Weights of a small image VAE.
Model: 48-pixel images, encoder moe soft, decoder activation silu, decoder widths [64, 128, 256].
Data: trained on retinal OCT scans (Kermany 2017), 49215 training examples, 53.1 epochs.
Rows from expert 0 of block 5 of the encoder, named by matrix and row number. Rows with one number belong to one neuron. Each number is 128 + 32 x the weight over its row's rms, rounded and kept within 0 to 255. All counts start at 0. Numbers have three digits each. After the name is the row's rms in percent of the matrix's.
# up: expert up (encoder.blocks.5.mlp.up, 8x96x384), inputs 0-127
# down: expert down (encoder.blocks.5.mlp.down, 8x384x96, transposed), outputs 0-127
up.11 103:104123125140137140124025165123105188118138122136120136124171149110127118126162129133119100103182116133177129098106117120139127176137149087144117107140160143159133116103111167149118136080174158093126084145169113109135132079075130096149094166062114047108184130114035117103113116158254105114168103141154111118104115161112106128121168110137117149150132175164169149169126141139136134145145
up.12 094:174123102091096158100115092122125141136127112113158132110096095139183149106115164160160098087125103110091130044174123090120148094111102138054122117097140088126177096108152161117120158141053098097124105104141141139105154118089100203144122170140120115161159115125173068122152139058176113161109189162100173122089134063104112156119141120135102113120122094144112104080139091138138123171089
up.13 106:096105114212107133147210084140143093124116107115185163101099126119170119124134161097088154164098104119107160113148101179095093091059139122085144139136091140073102144112118095113145112114167103112118124111116135128067123107119088143074115098121151114126094115117171190207107140197068110129117095146184133146078146086130130104145085146186153153125123166125100143101149118135141183075096
up.14 059:161119123184123135135137110144161060120127168071158071102149061186086145155163161130174150151153155150082172166138153099065131114068110172182171147151118087156153193173125147125134130130119157152123173133132119173161141128161131199075119140143148144113093162146119140166159148135116154070164161140107113154146131123153155145129150138113162088103132149155145119071140139185146090103107
up.15 102:108158141121179124199120076121165075156091159098163175133159165135127106135206132076098151113121183118120139208165152172025081110088139160195150142130098110096104178134137064127141103103165135083133146130133126103130151112189116068072146102129153121124095114122067200143136114199076134115137120119188111118111173164153121101136132127116201156123154194129109124054150114189105149151116
up.16 089:152120116099094124121153172136152126131136143108109151082142140134133132156132148140139127143192084109176158145143150119139111173131138176115143122123129060190196124119113077132136132142100095148132137153161157142172139109146138233174143128131102137143126163144199115098104110057075147149179255141127119160162115176143105102096153148150101133158106153165113108155120126140119097149139
up.17 111:102105133094115142142100127135139178125115134098123131138109147128129166082154141105152103127103098089115108116197123160162118140099093097104125146140138090118123115127198142039137165128183084255132135135074119181069160114120073100139118140128116112102133133123137146105122115165144126159117141149146148105094110150106126088121103130135117170136142126232083145201129112171115153143112
up.18 094:116097126077167117123141144137146152116119093129154119140123180127129142085152124128115092068132128107152127115169144076165123074114100147127142135121120122130206195086077078138130100141065118150137185153131123177176153173141145125130136124142150155108129105115115092077141150074177170098114163090106110161157144148153098115087122116155150072162090198143179098105126162109167044128119
up.19 088:123098122102155140112135116100122138132105097102092157125115163153151158137146145126090152093074088055146023088137129079104113124127142098103147136116130091093112099098120103098154152143133092148124102161166137123098116109107133137182102117090097124134118126110219124114144082103174122157123158119100139142098118149070121069125093102143038165105087220128091137171132105166113092171137
up.20 128:133119161112159095147145156107166129160035141133127113138091125116091139119132075099160129174108201124059110185175158076138094100141082197171098142156117124122116131156160130108145142143134111154146149166067124126134126134197095106123154097168111156113071137132150182127137149100123161139115116112130112130158106117156162075133096123113090109139144117149100142111115107137095094154129
up.21 123:104198107125141122132125140117127152093160110145105130166152165125075029123136060118132123106180103120204162124143098150082112145125097111171193123127155161142110144140079122210127140120116166133123127118118122096148118095106146111198127119135103108107175115142134109148138098149093108025133109105138115129146139213102112092177179120126147083134124153047178149176145135104132147118161
up.22 102:135141096116107143164145130168128158131196127108127147100125158116192142197140185128140161107173086128157144066156135109068187108144095104084127122119096067134150130134118108086117163118076073103118136093160172140134151095088112207177126184121110112122173161143166073123102102116134127123155239118100122116115109141048096098104142115140129080150152077172142142109114130104131051132110
up.23 093:108081126146178116169078171102162139152044163146140166112143134111082086148221146080088095160128176111117128176117143188107068135142139121156135164149145157129076151138152093107164143095177085110125135183158112114110148118161065046104095124071133068120103128110072198115166135184191131103184082079161098085110118123131142083157125117070142151145146138140086134130132126167104115168112
up.24 097:161091072081132102144086103144083132142133128134146133093159124114122169163196127119123162150204182154118144140082148195141122139143079177170167110154121140182109121140176118064138127099151118148143107119167122156162131141134116158075103144092133164128156129156078120161137148188147091095196105164134101127140093125100118136133132075093132126141171140210099130126126150114109169102119
up.25 118:180184157114101136133164196078145075073091146112105131098091050104156107068111088125142164152135139160054155137152164058167144069144146143126102133104109126128130183140111127115114157146133093121140178128086127174122149141148106141130149126157178135147063140114117158112105126076115178118136120149061135114134132105112161142133096167159147090137110121147179099117128190119150094154101
up.26 117:133133112181089128123121128133132183101184133088132141094147136127156134169153134137087132108159042113176174110083126116153191131120165078106159105093108076080131141091098101101122101109164128145114124102187188122097151088135143149113092106110122085143168162118133145108076092155115134143151164183153148145083148150138103137101079148178114162138143171161102144165122128103135164148147
up.27 116:108101141123146163169144115096125096074051140048131188109134119128121100113160079113082148112151174112116108199157146186121075101067088145181128162128087128107088165122183098096145106128158114144121145137086121134101166142192116045101152116156138139120077117126126189139105155172109139140125137140177161138152189143113149105172126141129190168145116183169093141121166140150113156131141
up.28 106:110087100046187145106157143098127134108097090133155146118136188123140119080130127167096169107155140105139119091147120080170131151137125125119115129122135120177172148106122128115093085155075140172106133135196122148168101120095149117150164168100121163132128096130113034134128161087218157111135181115045103147148129105099094109123117072150123099138103121187171093203126156105113067127144
up.29 094:127157130135210098120109190138139121106132116126121135121158164109117113156158113172098152149210147139169137137092146150113130203147144175212130112140105124148152151105120119171170067149126147180139127110200141121220169152192226146126160119121127165127138133147104169105111159119100190116159183124128109172190161157189116137111110151147144130163118155174153117194107143115124114154166
up.30 095:091188081115140129078112129097094168131179097144069136147137178124078094133120119116142131116154102114187118118138102154106118179119110086126172127146172170131092079115101124152126176076179161117125086101075104092106121062092097119208089118105131025115153146101091116135122085173146083111126117085168128113113103209128128091142137110131090184157155174140176159184153136125125171099141
up.31 095:134123143071095130121162105112146096150057161113077111118108110135119150134061128112151138134131142110078086137145152018130093071133118178148093150125130101122120112127102129122131135144078091067139110127115165103074105123171098141198138106148125111134057126105219192139136145077092163156110134109097110112129097134126150093132081113120054132095114156124085148057125119128064100107139
up.32 112:090127068025160143093135152104109139105149096124156197142136211123149086104148155157069160084128099091151100084190117169146127168153117103122120143127150140144108110105137114118103133113147109142106116169224124119142117093063113088200100184104120082105137117092114065125118107117231127143123175118099145128079094091085072075132103096123088139131093121189152126232132146108135110157130
up.33 118:118131093000152131102130101122099122110156059120126179134144183167183157099144128159091173120128138109136113099158103188142140139140128122132136122115181136140121087090110117096112107117110137161144101128165101133143094070084142113153135137095132140154151140100137113152130122155153125136104129097094139111093106084072060100131082114139093164112084198130154101230131179107087167116145
up.34 052:095170071086090182115101175105099121096127152092093117189106132190062139123117087135149152124114111102188074140118116129089118152121176099107151162095151084128107111093074098094083184128118152144074078046178172130127137117093122102125084152137128104139124179123248087117162091095053127151096147085111113118107117135121155111127165124198157090156169051117158083127158135177154073106144
up.35 092:138111090120168126129137179139147161119177120112139132079139158130144145176174142138122138143160088128200121110146131125107168143154110141132142111123068069103167153105097065132131082144089110159127158142169165125181160141151183147164127120115165122127148157120153099088087105095107175128157221114136115180147137182122080118089110179169140085162117147153161134135100154095117027153160
up.36 069:141116166092133180102123161124126090112084121108134157085137134171145143119117119151122137149147185181092108212142162134120106129069184193152188159104134094111172144131140122121095107131089175110114108153210152126087137131156138112122116150134168136152061088120143156136146147114152158130143109074102163141220168094167150139140084136150148106106113174134154131101162125204094100144147
up.37 089:166196138169101116147108149091149126098155130117157159121133062129193107104125065148134152164173114169112215138116139093137206100124129124134139113131145137084134198112108136112128149134159114106159162102103180150134135099174148087090153093154144100143127163130120150120127140163101092097121111113124147107151166107170130140099050194159153104117144114140171124179114125135173162097116
up.38 107:103083099135150175124162101110100131106072123088106163107103127128139144119093157113080158123095148077076083116086127138142106064117118103119127130124102117051104097085130137060122106142168086178127089133099135145069127108117095114126092126116138110156075114100180143140093137167125133173127117141129125109048118101135138092140066082147104158105117152171058157165134125150086158120117
up.39 089:147098166072103133195129142118122103084048140095078173110125096095125109099109100115137152153140172132100130216108173145133122094130100145167109148117124132162099146122160125060118143159144097169130139154083159159085147149169133063106136136164162110113076128135191189130114173162101170152147125105131126135125125099136164105138070122124139157164140128200098170127143140118114139094136
up.40 098:086084136120122117137084166116117195141079126139185114170130151098111088109115103107095109077120097097127069103145149097145152121149117080137085153119133128103147105113179147087104179145152127168093129177170136125108138107135081083148117171170101076072145118111085101126146100116217125149133185125089130138107113133124152075150127094106096102164121044187132133207126080147136040145128
up.41 116:137134119131095155109074089150112156115164146120144125101187138145173136118116197132084152104163121119138131106076107128122181157140145126067128118127138105135151089121121163125098141106106134071107097133169114141103128116084082177167126141097147055142165153131058079117117131114237087119163139133119134109057135122105073138140156074100093161118128190129142139143143143129090098142139
up.42 100:120152166202085169161161119148177121116173150125147142111136091104167120109098159112108128175144082145130171148086115120110160118111154132118140108090123117065153191125133108148156099133129123128118137076127125148098135143158152174126143059118113127141105139165141134098100124165078127117134198165128135134125171145172163120139115153145167142091128192105084130128131124115138137113134
up.43 116:165130134094176110160151185075142099121111132129111132129132113111132146148191084162123169175155186139119152175107132146147115147126093199255153123158106127164139186143138146116140097147119176176116169107125099161201146158180190151079162115143161171130131122156111159141127198150115195091169151135129126169255155165169150159134142131121161118151138225195144130102119167089151117123159
up.44 111:089152117110120154080177135121149084080111097128160143122085140143139079124137117126133146144126140120108134136138124174106094138066150132112154130124154152093149170133106132192111102119109152086117126138203141126086131087142148170138105106158133048101102097125137213180139162175120129134117096118158163110139168111149083114166118155149137142123132191087158133142169122147128173174127
up.45 111:135135139190067163148198092114153123098152129089137140111118129154227140118118180133108134105154079110124198119127120123135154119118167117047120129087091090073150177096081086115130123150122122142116137119133171182071105148117103090131134098125135141156100128125160047111094125094090110145105167172112140098107123126131094136121077164195136119127119137121112140132134156095135131129121
up.46 086:167099157144072118088150059147136083162076138137131090099110105152129192134059164121206099139139109152103089099187138088101120110118120158122132125123102098092161104138125153110155167116046091074151127116084136085072128124153135233189127113145124089127080142114192198144148126018106088155110110131141105153047083091141102135120136168147080151118115137104143150034122081164126123116114
up.47 117:084205114171125155091165118105136140110156103122154158122129159123123053114114127144117139128161081136155198119175115162117140140116138108094191132116149140108126177143097103195099116093132187131105153098207138133117146108131170162135089118175150091097128112126125149192113128152112118075120092085104158105131168120138102122172112168139137083138119193119175136154160142095154155186142
up.48 096:116196145132173110139113186142143115113124139150104082164142168117074047093184059114133085126127093149179108165131112148115075170133136105188199134132111165088153160135104153187108120152133150149103148140095127142208149085132143114173153120141125102121138134116092108131147119143159152057163093183132139168136176208170125106143203115120145095151120139107212129173152139127152079131165
up.49 124:156100142031123134142152165103131132137054124124095127132132152104113128108104073132150121148171184155112113177129147078161104144156117187167071145146142125187135100144125133120112143167098131133136132128125124116128106144175117066140165119146109156112078106138186149131124159105104171141113180107084121140222088113134175092124113115111104086134140129122107115131109134127066120144154
up.50 127:169114170069085142154179186076132080058077115097062156115130116119128107096094079139140150157131143151116148171115159072177120111135116157139100143110120121197157163157122165112130171165117103153130178162086129176103138130148103107155176146148121132106076114125166158122114190084127165143144138149054146141161113116112144133124142151136121120182104144138134111151116184100129132163121
up.51 087:133093133133079133101159082136134093141067169102120113084103098132093151146058136114130125130125126094083072082173138064134086068131100166116094147113106111089110115111088116090145106119075090088123101114127156111051149134140101170180079119151142092147056109096193160136121126073112120178113156165131125126052098121142120117139083117139075148115124115149070172072124121131085123111102
up.52 096:162114077034099110078132116083102099152094111137154157119078105141178113155123133156114134163180140110098133091184123170122100060117082132123168146100136152161088129171076095114127106110054094102134120140110144088068122129105121200100068164148141089127100085122154133145163142147080126142103180127148165111101085038112102145125123116122117130131153145156133146057138121125102186138102
up.53 090:077139115184149112143052183157164163133147119137173122162151189079115094093191121093095104113144076154188138126145112179126132149124152031133150119126153135114175164118113117129135121115209115148116135152178123165151153078107142081143136152109106084110124110125027153100125127158186120096124092113156107129129158155181145096137146144138161122158125138191143143205128130146146104160151
up.54 044:169112155077104169087118159096127056107115189083117035129153033111111106154127092121191200108121141184107151191050184113085136118123107151161159160109160063148151174123162151116077122100057145133104131108190137114183134148153122105138154161141163098162110162120135170131131142106120174085169155107136131134219099140164190137148124141141112099156153171111142139116161184154098076147105
up.55 115:107088108205069135122172114148115163132165118098131150130129140126130155118105148095117114121100038065147134082150115131154121121123137069084091121107105103073101104075104075061138124115178082151143088124160170092092146102101097084112127111113107090168132145123181094099089084113067093172098162174139126124042104167129111098093087119198079174129115122179069161164110104135118150112111
up.56 131:138193090121155111098174093122080062118209093137201188126152164123162080129120161125109197148185103141174177082122114205117151154153095098109126116117100149139104085145109080102132124078119118139142115111186131127129133127073149134115097149108155106127166128139123144160091121133089099103118168112167148114063119086097086142125126124130167136155117088165136120139122152083164166092133
up.57 089:136109132112111133109148084145146088152100117126108146059105140172133175139070164101146144124104126084114100105163130078055125139115153157130116105090122092130163115115125076121186135111101091106150101125093132089106150111136150168200125092110106109164105160128215154126125106056096119156148139087126095169087098120159090107115165128154057177118108233086121122081130108153107095143097
up.58 119:090099124226105195156136080138133188160084105071133151120125110130122146118075150088097159119119088106091158103140126113131143100094100081075143143143139090076100144117173130102149146142182098172118133113101110150051118127142116090119141077117101165113124117137152081156105118174107100131112090131071105115131110081081139064141072140169090150115142149188082159198148098132104146120124
up.59 085:120095120157073137127070082130156158170124117123118141117156145144186155122157212095106130083138106091125110075123120092075161120141129122082116130142133094165134033111159100117172141091086089023138089160154098106120158166088099147186110150114099088109145137135122055123166137074255078113144174116124100120101134142047109111129139094091105136113126142118132134072140084161142054130109
up.60 106:140133144111182109128125221134163125134149128124146134123140157111097119136181103150125126126153152147140144157102137129132122148143106176166133121140098114134190195113145082159168086126139148188126193146217120150202140166192225130142148115130154149125144139125098179088104173111154197100149193096137139166249158174201101141101131173139156092169105204148174132145105151099135078165165
up.61 093:160120134185142111153089154186197093159116156110157148114127131178088140125142165136138125154151176134084179134105143140049122107102134209175160122177148116179150161148182151165144126151120156111123168166166099147173116132187180214076141115096134149156108165145149171107149186114127138113207175114108104158200144147114122151126159147083122110130091141137152097111132118179167071127117
up.62 086:129145106093092123084128192110146135127046111151029078136097118120089114139184064078129097141113170087140083112172113139092095112105128132145153157124124167117085120127131094134121164079156100129128135110062089080157123099124087117196105120120119055140131130116169102128165108131097099136128109108174121110119096166104124103136159099155110145138137146121189148151174115144129138084129
down.11 103:126221122084083099165115098134088156125100152174175119121098169088179140113125105075078112141107161101167119153175068157144161134111071124134111116162108156181135255107143092111157123092126157130166095133090102158159081096128149109116127128107155054118125103134177185080076141123103162128102174138161176131132107105127105097121106137168099148126168130192115170165142121153131125117083
down.12 093:137108145163147123107119081142167121115153084087133121111141122107117128089160148078081166104078116126073126173122152131113125133149141112115086120103146152084177169159145140097125097142162107174086123127110144121102151169166140138168148092217108102155127155113126155123108148176143156114057129142076161122115125122164152048124122151053194116138130121122148183143121158070132097086103
down.13 108:093128097147139033147152132156195117106140183101133158149102138142150079148157146210122102087109070130098161097168099105103084147121137133176078110141128084168060095206128068135154124166084114097135146143164070094121107079108165147153115112095114099125158115130048133246158104161173107146082144152180103123167143084114108129105094127138139118109131140093123129111102108139130117155089
down.14 084:102169107095128123141076146126163102138171160026109104152082078137060087147142140100086130133100119138140129134104107111082115149105111125173123176094149096123169194168106121147085169127116146169068122124126166099091141123129084101172131147195118084138116160067129138150180101092153123102111126127070121132172099139072147122135153121122251161193127106117126106103162143137156137112154
down.15 087:109126100127138144159085157117161116167142130038110069166097073160076120111147170107121111160077101129134088143113083135099098140064165116157164164100168075115180152150101137167077147108111187128099131118124140099124136152140151129164144131170129061162103142060136131201162106143134158120105079119157120131165121145120153109151133109113244124200122078121142122114128122150156124143130
down.16 098:155024101106125149107109121162141122169153132115128141083079148095146163083193175186202124152095193122099121098080211173163135152174148115092152162126141183083178110126178154140123115125173132145133129157122090185054150187152149098136147169149100162124088131077118101085109166142110152097111100160094175097123128171157157112163193099085131117171163119113194126134115130120071128086214
down.17 105:159133089173075118127151138131124123115143111069144139115135120130149134138211152121117139119050061066113086102134194122075096128136191066149129135137124082123176097093104137142140116088150109094138108077116088105074094154160133124132154215122096072197121097125113152102120199177134133133120138194198170145171086165127107134120175106083102117165167144114134118087133096167141076109121
down.18 112:141125150089127181162130098088078127108111145162136105108108141159142116080133093109107117215127197137057104125108141157126169125112123114134160157068130206061161158123155172166137164072131146157124116135067114147146136106121072161125163192154141073151109131065131107089135132156165183151200115146126116126102141167078125121106177118141082153138135106165077171148160168155136177193129
down.19 091:172141083142120138146111117164151095178158098128160135114173121106168108106182180134129131134086169070138143112174171159084124147146183125134083081127129114182148114101118165131107137107151096134066090101116118125069107171131128181149177190127096115185131113095106166112115230167149153103122160146136156147097111120134107137139183098052119114154132144138206142114096143119129056092157
down.20 129:170081130153154176077137176120123099093140090122085127137146083126097137137129183166207160154120124050134104084075164092099064141147160123127103155143135102143156017116051177099105095098145092124131188138103148151131105144089115156148145212154142142143130152147149083124120161114092106136181106146154143122098130146090157211175213046116149108176136111103139096088154154147162123118140
down.21 117:120182132128116135135117124105057183095096163186124143146081125144160101109067120131102112100208100081128161139131048114130180109126146131109171095142087106148076111090154092166220113104123133128135176143114153116165130075131133133054138083124135114140141136207139151090097112087111119174156151074124132091122142103119088105085095130147089137078147130135040155160117137128171105201092
down.22 101:137074123127121147144131114148162116127184117066101118106088176104112130105176153162097147143116224165124096131095138181142173145093125081121153155093150190086159243196136155168114150098160137147127078134128132144087161201149079147154139158204111132155134105065128110102124107169125132131033134177112141133126123171103152087137165150116213105178126098124168119137150146102107167057199
down.23 102:149152134112118150118129146070076117126131147122105096173075088111102115131134126086222134157148133101191100125111108077098065131101113098142138135116135083168161138150068137133138064059141157086134133149118101157174075107078170120124113139059143075085093109135153131147108104106115122170164116134188114111150090183082138178156097094094085128126127149116120098072156147173168101183100
down.24 104:129146131144140106071149141081134116118182121111117096148042111143073115134093104107151154146140097150198117146114097112118130099096118118117145133065156115082186169171079082162130086127146115065143112132108185164153097171157103065139086133067150106080080123108130124129114074125120101164097108127171069075148124187081125141157113138098126169146147126099168124081145154161131142137106
down.25 112:052049135099082139154129184157160110110173140107089156153120135152096082121140140133169083143057098160116063071081100185120144112145180179150175197067153163126090086153162150191101219138102141165132143123176099122102160137091166142138116158158105130148149134085091143168176086155103114139149100102136087153104160124084155135083132056179182141135117108121110066117103050173103172115153
down.26 112:106098129108072107170137108204159125141154138133152156087093144099194132145149157130106093096096168147079163129152138193114146133147081115145128125109129200107152193165179091145135161102137128136153104100159064146082158165154105117117161173161084125175114112066088130100127171217157143089056160162125174148152134121180134122132160170182122135149151112153123159149110072117090135087122
down.27 095:118162079133145123134093145093174088143173172069134067152076087160101075148185167158129121142067100108120102090151113107067095153054183081173114131109141083150138123179113096153086118118098151137110094119113130082082140117077110112182129151151137085181115170098127113212178145136131116145099142170217115137130088118121117131112128127135204130187151133131106091117150123168154111165108
down.28 108:181192160101145152201119106103059093152132134174121101091122173121109095085100107095078158161166185128114104153106153156121178124068106133101156111086117208113155182111130160136121152145154140149117079129092140170153142109110104136112172159097118118107116104144141148065091128162131161157181134102135116119104090144075099101114147119096110150137099130197041143145151153134132139152153
down.29 084:102092197079107125129127160132116135148138121226142194117118142105147184116082106094138100103158157145086106110108153183162171083190105133098170122109143193073147171117150148120150164125141123067180121174116111204192143152126118105098110179066159119077109127123114161084102138149121083122115083118167098122129161155151131126114158109137052138113115164148090128124123124114081188148125
down.30 108:110217114108095087139125108119101167107112167167152154158125143115158108134125111127104107094200126089135184113158008138130163133141122148121156104153108099188066136092146075153186108094129132120130144122143127143131052109140161144082144069087108126139160106216117158145119109130107145140107134105154120099114111116099110114100042155162096130070159147161087141146114120184155106173068
down.31 106:138036098160149134123132140167190103124147109093107099110158091130102101154151186168182156141134141091141166121091164116109096147122175133156108108118146066159189046142112179125076132138112120163065197130146148121092161159124116154174145168177099169145108149080111093148125195127119135131124109148100129133123126101147128188153208049105187097171134117114160100114126131115121107101190
down.32 094:171170149099093162190132102134086129150166106165153127145114154113161095090103101127110127139162165061134102140115136178124165124100144111110125089109108203130165171059109168148116128083144137133108053068113081195188126117105138119056212149078094143090158101181106156096099133215138145168127165151177126112129101145124111156141096110082094144136095147186105076180133112142138136105114
down.33 115:118173145101126117175165062143106096176177112170117109095148173127113124116091122140063124140156125109133162224086148176109172128113161151100127064093119173090183148106101161163111133196113138118107071100153133131143116151176108113118202102085132172119185112167078147127100125205117114129188159160151107112152109117191073136135131149062085128159091149180100074156084148134148139156162
down.34 085:116111129106160140137097149142150087150160163033062088138111103159115085142130147093114137176089160160175093127120085135130132141111146122177146155090149072117165163145099107169090149114102149129091110123118157103134137100123109104160114170215133075133125165085147139148149086096112114107145094133077102144126130125108128111173165127131255102150147105130163114110172129152188134146135
down.35 105:173065160121124148152154074151139120143163140141139138069120185098149146088172116169168117158119241195074108086091212171117175113128093127128176146073135219067148201148152126169134184117160141144142102167113096170102195169127087147122126184182105150168090110084107117060131138183106179132111114180110145119133157161143162135114223126134107168183103138152120129157150143126076168101159
down.36 081:141190080143139132159102101120152103112155161038089062135087120144081072108149156116115134161073100125135094114129108063140111161119132118153121143109114084155134161143053095196081165140099159125086114122169155066125123125140104113157158136172138099152122139089131113163174073102158137101138113137083095138156130156092126114141162154088249118178123089113113173133145132146151101131133
down.37 093:065058167106073067155162183174175147107147174111110166099115129134127144135132130135120065151109118151092067079121101144139111096188126165146138132096163158109080113182156108170100201149087148107168127170158074080100127134093145094146087149143137095149106151122074159191162093115157117126119113124109117177137150078148114094106110124223136135099141105099125101113137064162112184181133
down.38 110:145089113170085071170153130175201117161136117123169136141147098136176105161192170167149115121118071081137139106140129140073102141123210098154084090129098085159133098142139092157112160136115111113104084081163100122080130155109139133158125154083068148165130125133100132189138223168125087139021137137166123167138103099142122176150139079137127106130104148121148073114103058129156093098130
down.39 093:100073110141101132147141160146194096150178146089111093146112070147100109130180189151155125168105088098116119049111148122085065153093188127142116133100138048147136035151108136153054156131101151109109145050155104104107138139082153109179136173140094134185084141105066106182149126141096080118120148123174101165138099090121129189145160065165202105205155116091156070127153089158156138143140
down.40 107:169166115131161187131122157107037118095120112114142113167090135092126105129132136090161149165156164033162059124098143095132133124100147091117101133152136117217170101096101165100101126058140116122138104113054092159186093090049169140146120156062120118124105092150173131082077148112124166163153145143134161121112107156078128149143111086125147118119114098155104167120146125151168111090127
down.41 124:086247101112111115171092089143123137154168150154176110094083160104147106121116100085012133127109192134140140170180048166124178137099064105135142115137139151165142255123162084141175118111111156171117063081136112115124131130190129141073139096176124110130156104106137186109113148140118152115056160123127140126125106075107105082117068184133106154112127128174049178162147129132094130106086
down.42 100:045115121131113030124095105210192118163133184102145157111128116126181138129175156135033080124118147198101161107155085131177082165172064202136103111174096130113082158148152073102135172103111152107144077106162083053140140084129108133139118144167126134114121127082133155177134143110161146101112108114133125176146132094132108104102104192166108123115113131111078151135088089111093134143094
down.43 111:094085170088125106090161185114166092109161135111074135152109084149107109148089133106161136145129087208156129076072122132138156103159102166087129175051127137062134140129125152210113174169118092087198145155117189180121141135125077114133082170152120103100104159101117126145128114130136079127150088089115065128117143176090109117116161154146138133117127203150120086115122124168111189214117
down.44 104:085140126114090118202153109107137118121118156111135106139142145106130043102125118134067130160129090101065152132163094095119128130078102132131130091145120080131143129155098087132142101116109176143095144168151127058154170077143149167101143075143122088146146137148092147215091091129165123137106143117128106102153130066138113081133076140138137092107101154095046179135153156100121119209084
down.45 115:097049122137135087168153130224206100091159147102144165106129166173176069151176132164113058082098135140113129113122108204136123147164141143166148136076132164076123141173181095154100197130124122161135090136167092106107208089123126169134159136181077125157150130094091117154160123185160127140057176137117152168114144155132115093062135129174158134129108096150118082155095077112074114094142
down.46 099:085063103156179161126113126194192123165144118130132095106169081132096151138182153157157173088073124113126127170145162109116076136116170100108092110150139115163179075133145121076136082183172103150048159111132145132070156174188141098186147144194117187153123142069134124147117188125153113088105151150113139107142103131214145158148151107065154092134127148111223156111117158078111072125156
down.47 109:121140125105106100180182103135116147051136175110151158139137122126164025137099128107062104119133135092095170136140055109162110143120091162124138127130124102181109137107119089161147125134122168190158115142166140084150140051132138149079163054157083096142170122178109143169096098105127136162132168098080099105115125102136111077113107135195137132071112124119034164127128126112084135150104
down.48 104:113176131097112136157091158107045163114095175182138133148089124135140082138105130137113103123180141126099131124126069095136158106127122135106134111179113127148123138083154129151196087100142175156156186160109122104170126050112171138051116104134140104111124135183181165092092112104138112167152149056109087106132141093110081109101105155173096156108131116135046146140094135127152135204093
down.49 127:150074108142160172080149133104137086123148128097095132139126116147076137137118174161193142189155127090128134088035182134113081166111173151099132173079143131145172030124059184132077119151138107144136161112115139140105129148117115119168157155156111154101116147132103076132148116094106141124236060155104098098090133133112147151143186080115194137201148103128166061132115129125134151094216
down.50 105:076095078093138163169104161177159103143183157090091105145087116133088113122162148148172105191099108104117106078060117158103108179115164166128165171064150116075155095143124160188074181120117151160123124096148127117091159159146111128164150189169095131159100161096088097143175119117114111110172108120118096149130134143084163121135170076159207124208132086151142091148123093158142148110191
down.51 107:106000120179104141152147149171203105148132095106128093101169070115143127163178158153177158117105126101146170134116194138095098144114191125153089120133124081154210061147144136129066127141138106135079172128149126139079199169158117134152152157157087149148078132091117134156110221149128122137041119122128130132149101111166141185156167089096179127156108152127141114123129106094131077096147
down.52 089:104108132144116140121169140121153138127111130051134080171120079119101064160136123145156127113123063093138135198103142129079134137076173130138117128071138050139220111160127115146113047142117148105057158152151161108134131127178174102134139079162132132138126130092102145196116132160126147124072120107115107092183097160169176140134077142089221104133089140078148101127155147118184095144093
down.53 093:132155145095121075157125124139096160100106153159137133112106160110186113122103112113109094139119208130129093144143096136154130141161079127135131129148117164157121185099164116134196109083149161092188138148106098137177086060095169099087107133095122063074142111114159139082081137134177145200120124122147181144143121093129080121087128155202047128123126136166072151141126100164129119161103
down.54 081:133148108103155129162061116147171106116150143017102081149088104144093087145147170083111169173089140161192124122110102088094138135097152144149145168089145077151172156159066134176081166127108153161109087123134179079139108135159098083153146145200121074132088148072149134127157109085110114081143105142100111134133118154084118106130143120103255111171157085152134104132138126152148110137140
down.55 093:142075158131099102158155170201157139132111108173162182094128131093174138161169124148128097093116178119083127107152169180106125118158146094151081107137125189129139116122178130127162112111154136123152129121116043147114144128157139162134134217099072133178141098124070133120116227198175127135070148162171175134132138096187126142124143088162063116133128140123164136127096099128117091099117
down.56 110:080120128119098127075193146099166156136148128160138103115116155131107163113083109158132124071143083147177122127112110133186200115120120109068133102103139138094144124176173088120167134173156084073126087101144106134111135104140091152089113127054124157107151081182085127167110091172073102178050147153196104079128128136105111143103055185161071152129094192120109127176138114106073162116107
down.57 102:084051112152141133156098108186186097221139108170148102090161123109138183114171180164182165102092180118104181117151170154088107139163170117107084093154135136141160077133158129051161090124171106144059153125149139148056136193141131124179168185151113148136125166075125100143141190167125120081106140134121128115109118135197145168157166089046095106161138133113181172127119180094119058122167
down.58 105:114133085154151053175144138231190103071154156069149189146089134150173078205170158131102101094056150115143111109156077148119099151162143098185105142115129094154098154132159099139103144106099122145146069108148133099100105118096101117157139192147101097134163159084121120147149150155211142115085145128132146158149129158112111125110115143169187144132158086122140125122091081155141081057135
down.59 107:134142093109118154161116103132175102155149112109137084106127125124109122094162127094142169147044221135122090132140104120150113149089112094133108149100184157150146223161129177084122068085161133190067126088111103151105139144112125158188121158158115113159161135073156146104135152126127157148083102154146142079085084145107107128140094089085117125150143092176188159134143149145089102091144
down.60 095:136072166109133136125138157156070099135146127215144174103160120119132147089087096072152116166131175165102100127070153170165152098167099164118149126093122194055180200109131156155112154093152122085191153173096108229192164135128074091118106197116156131063118126112113152083108143173147135147165073143151094092079186166138142156146181115139032145143116170159085116136154143114088176173112
down.61 091:136103107098159141150092142120154103144158162118101131129083098152078153124152166068134143175072129167151088114100149137121061139111119150154140181112173144087188155138089145145107154116107120138137153127131148170121137152151101082178106177208146084119109175077129128117177113099140130122205055137116117121164131163109158138131199091073171098188123106121150116082137156132123176168171
down.62 090:121197073126125165144106155097080140121121204115126114219111121126125086136146132101134140129141072116154125099133110090088136131083155119151161140155111073168116072176134072156148080096112161143151162135126123097114081094076195136119095086149173117116127146163137164134108064109132115115128155119141082105169107117046114102094075149102203118077132112093111146110102116165206076202095